A small self-supervised image encoder, trained from scratch: arch efficientnet.
Rows from block 7 of a small self-supervised image encoder, named by matrix and row number. Rows with one number belong to one channel. Each number is 200 + 20 x the weight over its row's rms, rounded and kept within 0 to 999. All counts start at 0. After the name is the row's rms in percent of the matrix's.
After each channel's rows are labels from the 100 images, of 14848, where the channel reaches its highest value: "patch colour" is the nearest of a few named colours to the mean colour under the peak. Only what is clearly more common there than usual is listed. The data: photos of plants, animals and fungi (iNaturalist). In brackets: how many of the 100, against the usual share in percent.
# convs0: expand pointwise conv (model.blocks.7.convs.0.weight, 336x56x1x1), inputs 0-55
# convs1: depthwise 3x3 conv (model.blocks.7.convs.1.weight, 336x1x3x3), a 3x3 kernel
# convs2: project pointwise conv (model.blocks.7.convs.2.weight, 56x336x1x1, transposed), outputs 0-55

convs0.238,090,195,185,226,206,213,201,187,212,175,216,154,198,195,224,206,219,175,171,193,227,185,196,202,225,239,233,217,220,175,220,227,210,192,207,217,197,174,215,221,154,181,191,199,190,223,174,176,222,193,206,184,205,187,209,168,183
convs1.238,077,187,209,192,220,249,214,193,215,198
convs2.238,098,215,209,198,187,196,203,209,189,203,168,203,206,222,186,249,193,235,213,212,203,194,231,245,212,229,191,235,167,212,163,222,175,208,192,190,197,182,200,163,203,165,198,188,185,171,173,178,185,188,197,216,203,179,187,197,198
patch colour: white (50 vs 5.7); pink (36 vs 10.2)

convs0.261,086,191,198,197,175,187,193,213,221,229,186,196,178,191,209,178,199,179,158,182,222,242,179,213,230,205,190,199,187,211,197,205,189,222,157,217,225,178,234,229,176,188,215,224,192,228,200,221,233,218,195,228,210,209,182,221,196
convs1.261,063,211,232,187,213,230,186,212,229,195
convs2.261,092,209,202,226,187,222,206,190,180,191,163,217,226,189,190,236,187,205,228,203,215,208,200,220,217,215,197,240,179,204,180,186,187,235,157,192,197,174,179,187,222,195,204,226,188,168,155,174,196,209,179,209,226,177,200,189,205
patch colour: pink (30 vs 10.2)

convs0.17,097,242,232,221,199,195,197,209,184,177,183,177,241,196,230,220,207,232,185,171,201,189,210,195,183,204,184,195,214,169,193,207,194,220,212,225,231,213,191,194,175,227,174,219,179,209,184,206,199,212,209,177,196,255,196,171,197
convs1.17,104,201,181,193,196,157,187,182,172,201
convs2.17,120,210,198,197,194,220,250,199,211,188,206,217,198,185,211,186,210,185,208,211,154,184,207,209,205,187,192,190,184,239,222,231,188,187,196,215,184,213,176,215,204,236,229,191,231,189,197,211,148,170,172,194,189,231,205,228,188
patch colour: brown (52 vs 24.3)

convs0.283,103,194,220,200,215,201,184,186,186,174,228,222,183,230,216,229,197,183,154,196,203,185,232,187,191,196,190,199,177,217,178,173,174,205,182,209,218,177,196,174,239,198,225,204,223,192,215,158,205,223,212,207,221,231,178,223,189
convs1.283,061,238,176,185,177,176,212,202,194,210
convs2.283,096,209,192,218,201,210,176,193,243,219,227,178,199,202,191,204,225,189,182,190,222,231,148,191,189,216,195,210,204,178,195,215,154,200,195,201,243,192,223,197,212,184,211,189,175,218,210,191,230,217,170,232,178,227,199,187,186
patch colour: pink (26 vs 10.2)

convs0.214,113,205,208,233,174,203,204,194,217,197,208,182,227,189,211,197,204,200,203,188,204,216,174,218,174,206,227,221,214,178,227,215,233,183,176,189,194,194,225,216,191,172,158,204,197,206,194,198,233,215,190,176,179,235,238,152,225
convs1.214,057,223,176,214,195,169,192,203,165,198
convs2.214,102,185,192,197,201,190,197,212,195,219,222,226,181,197,239,216,171,182,215,223,175,190,201,170,189,176,211,168,191,207,185,148,228,173,218,207,184,238,189,225,184,225,230,205,216,198,192,224,200,209,212,184,195,240,213,213,193
patch colour: pink (28 vs 10.2)

convs0.4,113,226,163,168,192,203,227,201,207,228,185,216,187,200,170,228,161,183,210,213,196,203,215,185,181,198,209,256,201,181,209,184,209,194,185,154,199,200,198,174,234,216,194,202,174,192,223,196,209,223,196,199,168,191,227,213,198
convs1.4,100,223,210,230,188,192,180,223,221,222
convs2.4,104,173,140,158,208,206,171,206,170,198,219,203,195,233,204,182,193,179,182,191,192,169,214,189,195,218,211,194,199,218,224,210,187,240,192,203,199,191,204,195,209,184,200,191,203,241,188,188,207,176,228,196,216,161,218,199,170
patch colour: black (40 vs 3.5)

convs0.306,101,212,217,208,190,186,226,185,146,208,183,232,195,209,172,215,216,244,233,196,188,178,189,218,184,223,201,215,205,204,205,168,196,218,207,186,196,222,190,226,191,230,167,186,202,178,180,170,192,197,214,197,197,154,205,219,208
convs1.306,113,220,214,170,192,224,204,169,197,223
convs2.306,092,239,200,201,173,194,221,207,243,183,178,210,167,207,208,210,228,159,201,184,212,196,230,169,202,210,174,192,180,209,195,229,181,199,218,191,206,210,211,204,206,178,176,189,221,217,223,196,197,156,198,209,194,166,171,179,223
patch colour: black (51 vs 3.5)

convs0.179,071,211,223,216,221,214,212,186,197,206,233,205,182,209,204,193,203,227,148,188,179,238,183,224,207,165,197,218,200,223,185,202,197,203,170,210,203,190,226,192,159,212,230,222,213,205,224,178,218,225,203,228,221,221,193,232,187
convs1.179,040,240,232,198,220,192,187,189,188,207
convs2.179,095,222,169,214,212,201,230,189,217,185,206,173,186,189,203,210,220,164,182,204,234,208,166,187,204,235,213,197,205,204,210,209,177,205,136,198,183,196,212,246,219,170,206,205,174,193,208,186,187,212,202,202,212,188,221,205,168
patch colour: white (33 vs 5.7)

convs0.319,099,216,226,235,211,195,221,171,215,180,186,222,194,167,198,210,207,209,206,204,205,192,214,215,163,174,216,227,202,216,220,205,182,193,180,183,213,204,202,172,186,257,233,191,213,173,183,189,181,190,163,218,190,213,178,231,191
convs1.319,120,184,223,236,185,216,206,198,220,176
convs2.319,106,192,177,172,197,213,188,187,191,141,216,208,188,195,223,190,220,214,178,214,224,205,183,191,215,222,222,207,231,176,220,192,190,195,154,184,190,173,208,213,216,206,202,207,190,210,177,179,191,229,224,192,231,193,168,183,163
patch colour: brown (55 vs 24.3)

convs0.100,142,203,230,209,212,184,193,179,222,212,166,205,226,191,177,185,201,200,243,207,198,204,208,191,222,180,177,187,232,220,176,213,164,204,192,203,251,202,180,171,223,208,196,161,181,213,215,214,163,193,176,221,203,193,178,214,202
convs1.100,045,165,179,171,189,191,184,186,192,182
convs2.100,084,229,212,200,184,219,201,201,233,153,166,197,186,205,210,206,213,208,220,226,202,214,212,231,192,185,210,227,192,172,227,223,179,174,184,168,217,213,192,180,213,202,175,186,202,223,195,188,227,163,164,191,187,204,216,175,224
patch colour: black (28 vs 3.5)

convs0.78,117,225,228,229,241,195,155,225,192,185,183,193,189,186,214,206,218,231,234,206,214,202,212,201,202,199,205,209,200,183,213,190,197,214,218,214,185,202,183,212,200,212,196,179,200,169,225,176,219,143,208,195,170,241,221,181,193
convs1.78,113,223,213,209,205,166,178,199,177,176
convs2.78,109,154,200,227,207,191,208,187,189,192,166,209,207,199,200,222,190,237,210,208,199,175,194,182,176,194,250,206,213,167,192,180,221,160,187,195,221,210,191,182,200,214,221,186,247,171,200,219,205,215,187,202,207,218,229,199,228
patch colour: brown (49 vs 24.3)

convs0.204,073,199,185,183,200,182,180,175,193,188,197,165,190,222,235,223,236,233,180,186,218,183,184,180,221,236,201,199,192,205,165,190,216,172,194,227,190,196,206,234,209,164,206,191,212,207,220,201,212,177,217,160,219,178,181,181,204
convs1.204,080,224,196,208,236,209,193,217,221,227
convs2.204,093,197,200,180,188,198,195,201,186,171,192,207,181,205,220,211,214,223,187,220,162,200,182,202,196,193,220,220,203,186,217,180,197,138,145,161,200,211,167,183,217,199,168,199,226,192,205,215,194,199,204,199,160,202,185,208,227
patch colour: white (44 vs 5.7); pink (28 vs 10.2)

convs0.207,063,182,186,217,194,175,228,211,194,211,213,188,170,225,179,206,223,219,196,186,223,154,191,181,204,248,218,199,179,202,170,205,210,182,224,234,183,195,198,226,209,152,237,201,196,207,216,182,191,188,212,189,190,195,191,179,227
convs1.207,046,212,217,238,212,212,222,221,204,223
convs2.207,084,190,211,181,239,188,201,221,210,175,188,247,166,217,197,221,221,195,198,179,184,192,223,212,187,180,186,222,199,198,192,183,186,172,218,161,199,209,178,166,203,198,187,193,262,199,223,218,216,202,210,223,185,192,217,200,215
patch colour: white (40 vs 5.7); pink (38 vs 10.2)

convs0.310,100,231,240,198,214,169,212,197,207,187,143,210,234,209,213,196,184,200,253,190,188,212,192,217,208,191,167,173,195,218,186,207,178,221,166,179,212,210,223,188,215,221,184,192,189,208,189,203,198,206,215,183,222,203,212,226,177
convs1.310,091,179,179,174,188,188,176,185,186,173
convs2.310,111,210,173,219,224,209,182,185,232,178,216,169,175,203,196,194,220,190,183,178,245,205,166,200,204,225,200,206,217,182,235,212,164,196,228,206,221,183,222,205,192,175,215,183,175,225,229,163,210,198,205,213,198,190,195,199,169
patch colour: black (27 vs 3.5)

convs0.68,094,226,195,192,186,203,227,200,216,195,217,201,224,214,217,214,192,214,182,224,175,191,207,170,172,189,191,245,200,188,187,170,218,168,193,183,206,236,174,221,234,213,218,240,219,199,215,231,199,192,225,193,197,236,222,200,217
convs1.68,095,197,208,188,176,235,172,182,217,190
convs2.68,109,170,223,213,212,150,194,225,201,203,213,215,204,222,208,174,189,203,213,241,200,172,194,192,196,176,194,161,240,177,196,175,208,184,204,168,223,229,202,195,216,222,198,199,213,230,218,233,193,210,214,174,185,222,207,218,196
patch colour: black (44 vs 3.5)

convs0.106,068,219,195,208,169,181,201,170,184,184,206,224,203,210,234,183,188,205,211,194,179,220,182,228,198,222,186,164,211,207,196,184,210,188,184,178,194,193,247,174,170,196,217,193,220,213,193,205,246,197,203,151,228,182,221,206,183
convs1.106,098,180,170,199,174,179,203,170,182,201
convs2.106,104,203,207,207,192,201,194,215,222,164,223,224,181,224,208,176,217,201,199,197,187,181,196,221,186,179,193,193,207,187,225,233,183,156,230,187,193,227,183,190,204,221,202,181,191,227,220,204,194,172,172,199,162,259,202,188,181
patch colour: brown (51 vs 24.3)

convs0.109,105,195,172,191,220,182,226,211,203,223,179,205,225,185,177,212,162,213,189,226,177,219,195,198,198,178,215,214,210,188,201,173,215,150,181,160,189,222,198,208,217,211,166,216,202,187,224,226,205,198,197,176,160,190,234,187,212
convs1.109,114,210,226,203,219,238,224,203,220,209
convs2.109,120,196,152,187,187,242,180,187,218,218,196,157,219,200,199,174,183,170,172,194,224,223,196,197,209,206,208,209,210,184,240,243,161,199,186,210,208,185,219,195,215,169,182,205,194,237,204,197,212,199,206,205,223,204,206,204,185
patch colour: black (25 vs 3.5)

convs0.23,127,177,208,167,210,203,190,228,189,208,200,219,179,227,189,190,204,186,206,222,177,186,235,207,235,174,175,186,189,229,181,215,176,210,197,201,209,204,183,160,231,179,224,170,226,224,217,202,169,192,206,183,216,208,171,228,182
convs1.23,040,217,187,208,225,178,195,212,163,179
convs2.23,084,207,229,189,203,176,180,193,183,130,213,220,205,227,191,215,218,200,189,179,189,173,206,223,169,203,185,207,181,200,212,223,196,223,184,186,187,195,202,179,224,200,196,234,211,217,181,154,213,181,214,186,209,211,181,165,199
patch colour: black (43 vs 3.5)

convs0.219,100,219,197,178,189,190,212,195,228,202,182,205,162,180,219,168,210,176,184,196,223,211,212,206,201,207,189,195,190,214,211,236,167,221,184,213,236,174,222,178,207,197,229,172,207,245,214,203,208,197,181,245,196,181,172,207,176
convs1.219,111,205,224,204,207,212,200,196,149,187
convs2.219,107,173,195,196,205,178,192,220,173,153,211,222,194,232,224,228,209,198,207,193,220,192,204,175,193,198,218,192,213,214,212,177,190,207,215,189,156,207,164,237,229,209,180,213,233,180,227,198,198,228,211,159,202,202,207,180,190
patch colour: pink (32 vs 10.2)

convs0.34,074,187,189,206,157,178,214,229,216,206,168,202,154,220,196,210,197,133,175,201,217,198,200,213,201,198,191,193,185,215,214,192,197,199,183,186,219,170,221,192,225,159,222,207,231,210,200,205,218,211,193,216,224,203,191,198,174
convs1.34,060,239,205,220,203,193,215,218,211,230
convs2.34,099,192,221,206,201,190,202,183,187,158,190,236,191,206,228,223,199,191,200,239,198,190,182,230,168,176,213,221,186,205,217,216,183,203,185,164,187,182,195,194,235,198,193,207,224,178,200,167,228,199,178,168,212,237,206,171,215
patch colour: pink (26 vs 10.2)

convs0.24,111,208,198,195,186,192,223,220,253,223,202,204,214,175,180,210,199,186,177,212,215,205,222,182,226,229,211,190,209,212,268,207,198,221,242,212,209,207,218,209,216,219,195,211,217,185,235,215,207,212,235,206,195,217,181,209,195
convs1.24,132,216,202,178,234,212,165,203,200,182
convs2.24,105,218,186,180,182,222,210,199,227,212,176,203,173,206,214,219,210,229,206,193,220,208,224,252,188,232,195,220,149,212,177,223,198,208,205,215,207,184,206,173,195,192,189,190,218,165,185,192,230,172,180,236,198,195,198,191,223
patch colour: brown (53 vs 24.3)

convs0.290,128,194,213,188,203,200,179,187,175,167,219,217,172,224,212,230,194,176,167,199,218,195,250,186,203,196,196,182,181,213,189,186,177,202,187,202,215,181,191,168,236,189,216,212,219,207,221,158,210,218,218,199,221,238,173,222,186
convs1.290,054,180,183,192,173,191,181,188,177,168
convs2.290,101,233,214,204,196,215,206,203,221,206,206,197,226,208,198,209,200,201,180,152,240,192,182,207,167,220,213,190,209,164,203,213,179,223,205,213,240,180,220,225,230,182,185,229,163,216,197,172,213,209,184,194,182,237,189,185,197
patch colour: brown (49 vs 24.3)