Weights of a small self-supervised image encoder.
Model: 3.26M parameters, 32-pixel images, arch efficientnet, norm groupnorm, activation hardswish, depths [3, 6, 6], widths [32, 56, 96].
Training: adamw at rate 0.0036, 7300 steps, batches of 256.
Data: trained on photos of plants, animals and fungi (iNaturalist), 48.0 epochs.
Rows from block 8 of a small self-supervised image encoder, named by matrix and row number. Rows with one number belong to one channel. Each number is 128 + 24 x the weight over its row's rms, rounded and kept within 0 to 255. All counts start at 0. Numbers have three digits each.
After each channel's rows are labels from the 100 images, of 14848, where the channel reaches its highest value: "top examples" is what is common among them. Only what is clearly more common there than usual is listed. The data: photos of plants, animals and fungi (iNaturalist). In brackets: how many of the 100, against the usual share in percent.
# convs0: expand pointwise conv (model.blocks.8.convs.0.weight, 336x56x1x1), inputs 0-55
# convs1: depthwise 3x3 conv (model.blocks.8.convs.1.weight, 336x1x3x3), a 3x3 kernel
# convs2: project pointwise conv (model.blocks.8.convs.2.weight, 56x336x1x1, transposed), outputs 0-55

convs0.262:136151135169130137111124156109158132106128148108168184105103137087157100127107100116106081097105118148116161133131109125148161121093102163150128186111135127125136143126
convs1.262:146151118150157104156156101
convs2.262:144137135115130124118128167139150155093124130096133136127121137132140106133127133123069143111147111122139164083107162097126156175129122178153144186130152144182131160135
top examples: order Accipitriformes (27 vs 3.9); family: Accipitridae (25 vs 3.3)

convs0.226:110099118120133128159133135148054153152117133119157119140134083152090112188140162128096120138160134157135127153114138090108081118121134120148114125150132107118132092157
convs1.226:165125130142084105143099119
convs2.226:133063172160122166148118151135170110104105133151101097112119167143110126127130135124128097159140177118111147113147143119134150111130130079139114132143160107093143160101
top examples: phylum Chordata (94 vs 60.9); class Aves (92 vs 55.1); order Accipitriformes (25 vs 3.9)

convs0.328:179133179128120136118173151119145125076133102123144174117167110118146126159153131182121171117105122149145150118132149122170159151124144144127138147118134122170131141105
convs1.328:080144129132155149117164130
convs2.328:139112148150167142118145111176150100072099110159138132132154113074141116134184160159110176129137154138168119106124162146154134139130125118111132149114133112151127148119
top examples: order Lepidoptera (31 vs 13.7)

convs0.31:152109081116129080123111154164134158163114118102128131148104161138111154108102129144147123152103147111133108158148094137149141100134157156128144101145091129095142182087
convs1.31:152135144131109113172164149
convs2.31:129144109133108104123120131141125163161130154138193157146074114153133137127116097124168111144157127149151094173129141123161129125138088120134080114167135146093157119142
top examples: order Charadriiformes (26 vs 7.6)

convs0.201:100102123157156163116131165148130098096127095138100078142121158122129157131115122098153127138099152152148133129120176086129163093147117121138102094130134164152092147104
convs1.201:158116131166119111098165123
convs2.201:126111161125137200174163145119134124088118132118102132125126192164170177117143122101149126118113170128124107132143148139141140119117105131148117104142152147114157150127
top examples: order Charadriiformes (30 vs 7.6)

convs0.307:119149185113101113109139155086114164108126100113151196120141135103137116125138138181114147151153129094115119139141159138139101121097145146158130140114116098172139114150
convs1.307:089106107098110102123106110
convs2.307:108107116142126102125053140129108150129149131144128121111144100120080096130135135138108137090123192167148126131129148135136174114119153127138117185159116162120125141105
top examples: order Charadriiformes (25 vs 7.6)

convs0.244:125097138146116143123119129156186115082120107121067152161121125109098122101113125162138160105113138150122154135130127150106163095151125125108144164151141094096143151085
convs1.244:133135150115117160136139184
convs2.244:190102108137111144108137123098141073145141114097094151149110164125155121106108128122133155154143079108092154117146105117092128099130163132115142096118125085117136151139
top examples: order Passeriformes (54 vs 25)

convs0.162:117081142124172177106139112119118094069163147156090118112156119140122127155150177139122150132154101127119124118120166107122137137128105109120092114095142140107094098139
convs1.162:156144154151126157152145163
convs2.162:121156129128106126091136096109198103131162165098136161115151124127118064108142147122153099158139132118143159119116101133125162108164124145111124110117141110138175140149
top examples: order Accipitriformes (25 vs 3.9)

convs0.12:105146145133116117153145162167129167125115095128140165157112127152120130083143065132100134118159125155121125171096133118144102132147088151170117120113129088134156115162
convs1.12:127131122160145071135139107
convs2.12:144164085082145116083139132130123088081147164128158122141109160113153133115082142071153114133125116110142086119104152096113135130149139106126153120110131128162118143111
top examples: order Passeriformes (61 vs 25)

convs0.158:109118146164135172121140126123130093090171131125143183144146075128103106151158150136104132123156082192111151131108138105132136116128108123117100100110141103136127114150
convs1.158:157143161154121161153144146
convs2.158:163129180066113132114155164109096101101149116102140097104146156112153125117138124133137159150132112142162127122164126089137144107119130187143159133121104130143163132144
top examples: phylum Arthropoda (74 vs 30.8); class Insecta (69 vs 29.2); order Lepidoptera (46 vs 13.7)

convs0.0:148130131133129157125184150099145116117117135114107170136168136158123104109162164135101171129146091139094149137104101176148117134126131160133129128083126098175137113148
convs1.0:100106103101107101109110102
convs2.0:142095153165098136124078108084160102156149157124152133143134112133124109138145144127137120127153146162092073145125121100129152132179075128103134111135108115085135139139
top examples: phylum Chordata (92 vs 60.9); class Aves (88 vs 55.1); order Passeriformes (65 vs 25)

convs0.159:114099148141162140106142108142141131072132138121068159101163110130123082132174145165095176138163109140119140099104122132103127131111127083099125129100133122136134115127
convs1.159:134157156084106123109130157
convs2.159:132080163130141152147116169098142100099113135099102124112132170153129125119140142119110090138143103134110162145118104083127157130142139070164110126089146109098143119165
top examples: class Aves (87 vs 55.1)

convs0.304:077097175100146177107164123133166098119123122148095096120141132088133114143144111120126139122108151096149148117146136152070123142104156136113131147124172150129099131150
convs1.304:161161158154153152120140136
convs2.304:128109112174133112104089106112124129150127179098154136094139131147097122151132136118139104069119127115140094093111109111124104157139074108122151133148126164075131148117
top examples: order Accipitriformes (36 vs 3.9); family: Accipitridae (29 vs 3.3)

convs0.311:112095164145107133129145138080103155086150103119134132099153128086155123104156142155127174141150119091100122145159160112137089133092130116150133132103093098143146099116
convs1.311:082099127096115105149136122
convs2.311:120087126145111131113089122141109097116173111128109106121153084118094137147116123151111143109124136150114114109161138156087174123140158147101139142191128180123132151102
top examples: order Charadriiformes (25 vs 7.6)

convs0.110:156154132139126077136097177145116147160094104120188161106091106107126137147103134130136095129114141145165135127128146126115127138107145176121150144186099135128152120127
convs1.110:118107098139154134111094090
convs2.110:177176148094090125105124105101101175119130140130168123093128142119114127117100106111140116147115166147154169119149141118153117127066155126131162148139117131145103105115
top examples: phylum Tracheophyta (26 vs 7.3); kingdom Plantae (26 vs 7.3)

convs0.275:131150145172117111140106142135131152161092098122131115107088095108138138112104092114110107150147100077107159129155098145135182131147125114144099139165108130180113142126
convs1.275:095091096120135145120159146
convs2.275:096195132140061135149080079115136124171168151140178162101110106143129111147117121150144100114129126126111117148120146136107115143156126127107129139150113130120113119130
top examples: order Accipitriformes (25 vs 3.9)

convs0.172:121078139151099070136162123105113077112170141125100110129161132090116130133152130151113172110146097143105126106169128132100148128138139160114177141132124113134143110112
convs1.172:096142105111158129089144108
convs2.172:150119135052145090110136174134132146108142141098134173097147119134134104142147126099090107093125155150136138137143167088108128151140105089116135115115134114153117092141
top examples: order Lepidoptera (33 vs 13.7)

convs0.57:157156140167177130082137156145107183130123110139146157109137158122131146133101098120162139147127118150134122119144115112169145114128105118139128064142155158137083127100
convs1.57:144144143159158174125142146
convs2.57:149174183096121115112154144135106135117123116150159140085122109118101079125107106142149078152130152144185144135133145131157113143088142108138107119137122128161125095151
top examples: phylum Chordata (92 vs 60.9); class Aves (90 vs 55.1); order Charadriiformes (26 vs 7.6)

convs0.314:156126142165115158153140129128130107105149064138106130161124065112113150138092082115145115156098120154145150146128150128150171120127143166099118102137124105142106143106
convs1.314:093111140087129140165143133
convs2.314:152113118162139172110139122145127130136136103153105088140098140140101109094096116135180080171125131076130119143161104134127124106161146125121098103168142121115143166108
top examples: order Charadriiformes (25 vs 7.6)

convs0.242:085132124146142153081113103154144145126099113149132128144102120126128101114136149165124123075122128091128163111116073117113160118116099105124120134150170119088118187129
convs1.242:126129118105086144123148173
convs2.242:130121136150188139086144114159158123090134105113116149130120125146106090117102152141156152138122140106139140107098120105132119083159130104085122131084178119123125167096
top examples: class Aves (86 vs 55.1); order Accipitriformes (37 vs 3.9); family: Accipitridae (29 vs 3.3)

convs0.225:192150111116150064119127148115089162157119144135193118122130145143145129138136130132098147121146139147104128119162093108180119117103112125105142133140138094103145147123
convs1.225:123123119164144137175156150
convs2.225:127133134117091117173145122135113113187091104149136147129139100124157173150095093136124152175141111149123144172168110133090124108114174115117124107136130087137125132114
top examples: phylum Chordata (97 vs 60.9); class Aves (93 vs 55.1)

convs0.154:113089121129181169129127140113110083061165122148091112123141125134114119164159155123103148129157110136137102124128156112104120118113105096120115115089130129088126089144
convs1.154:153137173154118155140100133
convs2.154:129160129098120103136159138131149144073123086115165151123119079117112102104119140137097124123140114160127157157091127105144140098140116171156116136109138073168146117147
top examples: phylum Arthropoda (70 vs 30.8); class Insecta (68 vs 29.2)

convs0.280:141141108141121129120155178102132182114102076163109091116110147098168137103102103116158132148123123109087091133164127134142149118133135134146087110142097137119112160104
convs1.280:147165160119111123157149155
convs2.280:080147156093137102116118125170167135108141148133098152142113075129095090084128113099142110125116163152131159125105133128148164111148113090126089149094121132152137128138
top examples: phylum Chordata (92 vs 60.9); class Aves (90 vs 55.1); order Charadriiformes (41 vs 7.6)

convs0.321:154150134112050152187119162110085122152140144122175102109126109125153136152133110084139096136149149137147106114157126100125149151123137115152146153135103127121149115134
convs1.321:146107088156153116099123108
convs2.321:145122093084169137113132112089125115132158162141135188132113155157137118151108162085159130142103128112145117092096099145106102130141133095109125080103145152110117122126
top examples: order Pelecaniformes (25 vs 3.2)

convs0.141:095064125186128130133175150094111140125125141165096113132151149125143164152136089123125137128138088133120105132170158120093140151134158120160158106111141104116114117128
convs1.141:157156158148144145159151142
convs2.141:121149153137093171128145065112136104156139120155119146155138111120123124147110100130167168139150115145126144180097141148114112077135154154128110090130169102151122139139
top examples: order Odonata (35 vs 3.8)

convs0.169:130080144154100085149164126096109082127162147114110113121156107093117132138158133127116165118147093150112130116176123122091150141132148154098188142138112122118142113122
convs1.169:115135108093123097095113096
convs2.169:161131141106126103104150130122142121091161170093113153105143139095134114149153139123122135130127121112157127093155174162133138161115146150126173175124089158181135116104
top examples: order Anseriformes (32 vs 5.5); family: Anatidae (32 vs 5.5)

convs0.40:120166101166154090125105164134148146146112051116164159140099154096127166119117123162145133140108116131140139107114121135139121079097146149142115116150097139115117146107
convs1.40:140106108144084162106140142
convs2.40:113126165104119112153129137125092152123131087096137140115113155131114161125084106172165124141121150112164137130149140139144117076113158173191105128162123158133138139127
top examples: phylum Chordata (92 vs 60.9)

convs0.10:124118149104078129137123112090139099140130187104111134123141120142121093131182138140105159102163116127105127120144110175117126167131119126100172159094124112148149099161
convs1.10:094100106113124123093098111
convs2.10:096131162169138152159104130129177140158162111109129148158134090130145119124147137121100149121143121187083139164117142110100135102170143092133088131114118109117145146147
top examples: order Passeriformes (61 vs 25)

convs0.200:162170126155115134088139128117128120142154129132122145136127157136137106075077148088132090140126128120094113142148084122119140098134107149071132082109172128130116148112
convs1.200:120089099108132159108159125
convs2.200:164131155178126144127124159135140128153083112140170124118146121175167117121106119119145094165136158122172137119159101083150092085109125127140126126126147104130140170132
top examples: phylum Chordata (93 vs 60.9); class Aves (91 vs 55.1); order Anseriformes (31 vs 5.5); family: Anatidae (31 vs 5.5)

convs0.279:148127098115105137136126116098122141170095064162154081152084135088161141110109114123136135165140133107108128135155102127130122100140152111120119127180105140093119151105
convs1.279:154132171135105158119113158
convs2.279:088117147092147088102091112141132104135158154102110114141159121137083089103163152138110106120102161135129136093106103126137113118134136108109151176099135146139083126093
top examples: order Charadriiformes (29 vs 7.6)

convs0.2:117118123116113149141122108137156073106155189101085133132135106181118100128164149111144141104160120128090123145114116143110157149164108134132138153085129129171120138145
convs1.2:107146161118156167099130135
convs2.2:100145134131118159148128140156154102140109131171148117131107121163133143163136133134162077149113099143150117185113112110132143150166100147151094104133158095139144176149
top examples: order Passeriformes (50 vs 25)

convs0.212:165126129120112067122157119124080123161150112114133084095131113098109134145122109144099129141102122093149157114169134153114129147096190128085151148139111132133138107131
convs1.212:116147102140179151124152115
convs2.212:130107111105108130106124131095168160115100141126157145134119167138181129136131162139126154126141164097091117127147105118088083133114097075110130103123160094094154134127
top examples: phylum Tracheophyta (34 vs 7.3); kingdom Plantae (34 vs 7.3)

convs0.252:114174166155124165120108120120156132141087107162138136094104159141137057108111126129069118105149116127108151123132126123105117154127083146119088152139135103123141135137
convs1.252:112099130098087147148131156
convs2.252:130132178126126135088114112134125125115136135194141092107136112135103106151092150121135141131108138118127127171135163071125090112124112089094104095125164129091118155121
top examples: order Accipitriformes (26 vs 3.9)

convs0.50:158176125108059114164118111094127136181117107117161145125102097102128124132114105120140117146099155150130137126153119145143126157115120149088147164161096124093151132128
convs1.50:107116087117143115098118090
convs2.50:155172126105126172131155122117149108141086115148129147138081125144155135157104159092170134198134135100122123127112107123143163105154122123113100097097139149119118153126
top examples: kingdom Plantae (32 vs 7.3); phylum Tracheophyta (32 vs 7.3); class Magnoliopsida (27 vs 5.5)

convs0.237:119120107151100153155104150164130118150099097138116117108108146117158106121120137096104092129113148159137153104118099143126197134111109102137122181122142083133108168102
convs1.237:144136124131125108155177165
convs2.237:137113148139089109137135143114178083131137107113074113130110131130128109077158110104134148135139115129107146144175108114137176149170118139148163130123128095181106131130
top examples: phylum Chordata (96 vs 60.9); class Aves (95 vs 55.1); order Accipitriformes (38 vs 3.9); family: Accipitridae (33 vs 3.3)

convs0.273:162176144096123162112118177090143129163117132096159180109143098162114116136112156121159121097143099110137116158122124126144107119100095142113131118127130138125128089176
convs1.273:148145134121090141101084140
convs2.273:166138148136151088124152092107092154120103067132099151111110140154145154152129077143120129128108105137124124095116107127106151160111151108109081137164108116108115134163
top examples: phylum Chordata (94 vs 60.9); class Aves (92 vs 55.1); order Accipitriformes (26 vs 3.9)

convs0.292:148139096131127147130139131084154164128093071164132110135109144100166135087080128116165120171122120117087107143163127124143131113130131132132091118149104147110124161092
convs1.292:150167170124107121145148141
convs2.292:094133147106138088110119107162179099106135138123082125148102115144120105075117094112139108131125168151118158119109125138160175113160124123132120175127102123145143146092
top examples: phylum Chordata (95 vs 60.9); class Aves (93 vs 55.1); order Charadriiformes (39 vs 7.6)

convs0.19:122119109141121162138131127115156045085160166109061159135141109175120109116149135109146140109123112126105125125099104138124152126155102115136139146115110141165128115121
convs1.19:104132157122145175105104137
convs2.19:098142138113100136117148115136156124134097117178139121137091104160145150132114133116186089159116088148137096153093129105125129135162119153127072107139142101138136176131
top examples: order Passeriformes (56 vs 25)

convs0.163:098073115133181156130129111142109107065155146133087128116143117111110129163147177135129176131145099134126105100113168099101128131134122098127103100122126144120114111117
convs1.163:150139145173158163138131129
convs2.163:177157104110126128083138086117151087113163163135149136158083128131144123111104158106152093130127126134119126137102095131162128102180109161138116094105128116159138146126
top examples: phylum Arthropoda (72 vs 30.8); class Insecta (64 vs 29.2)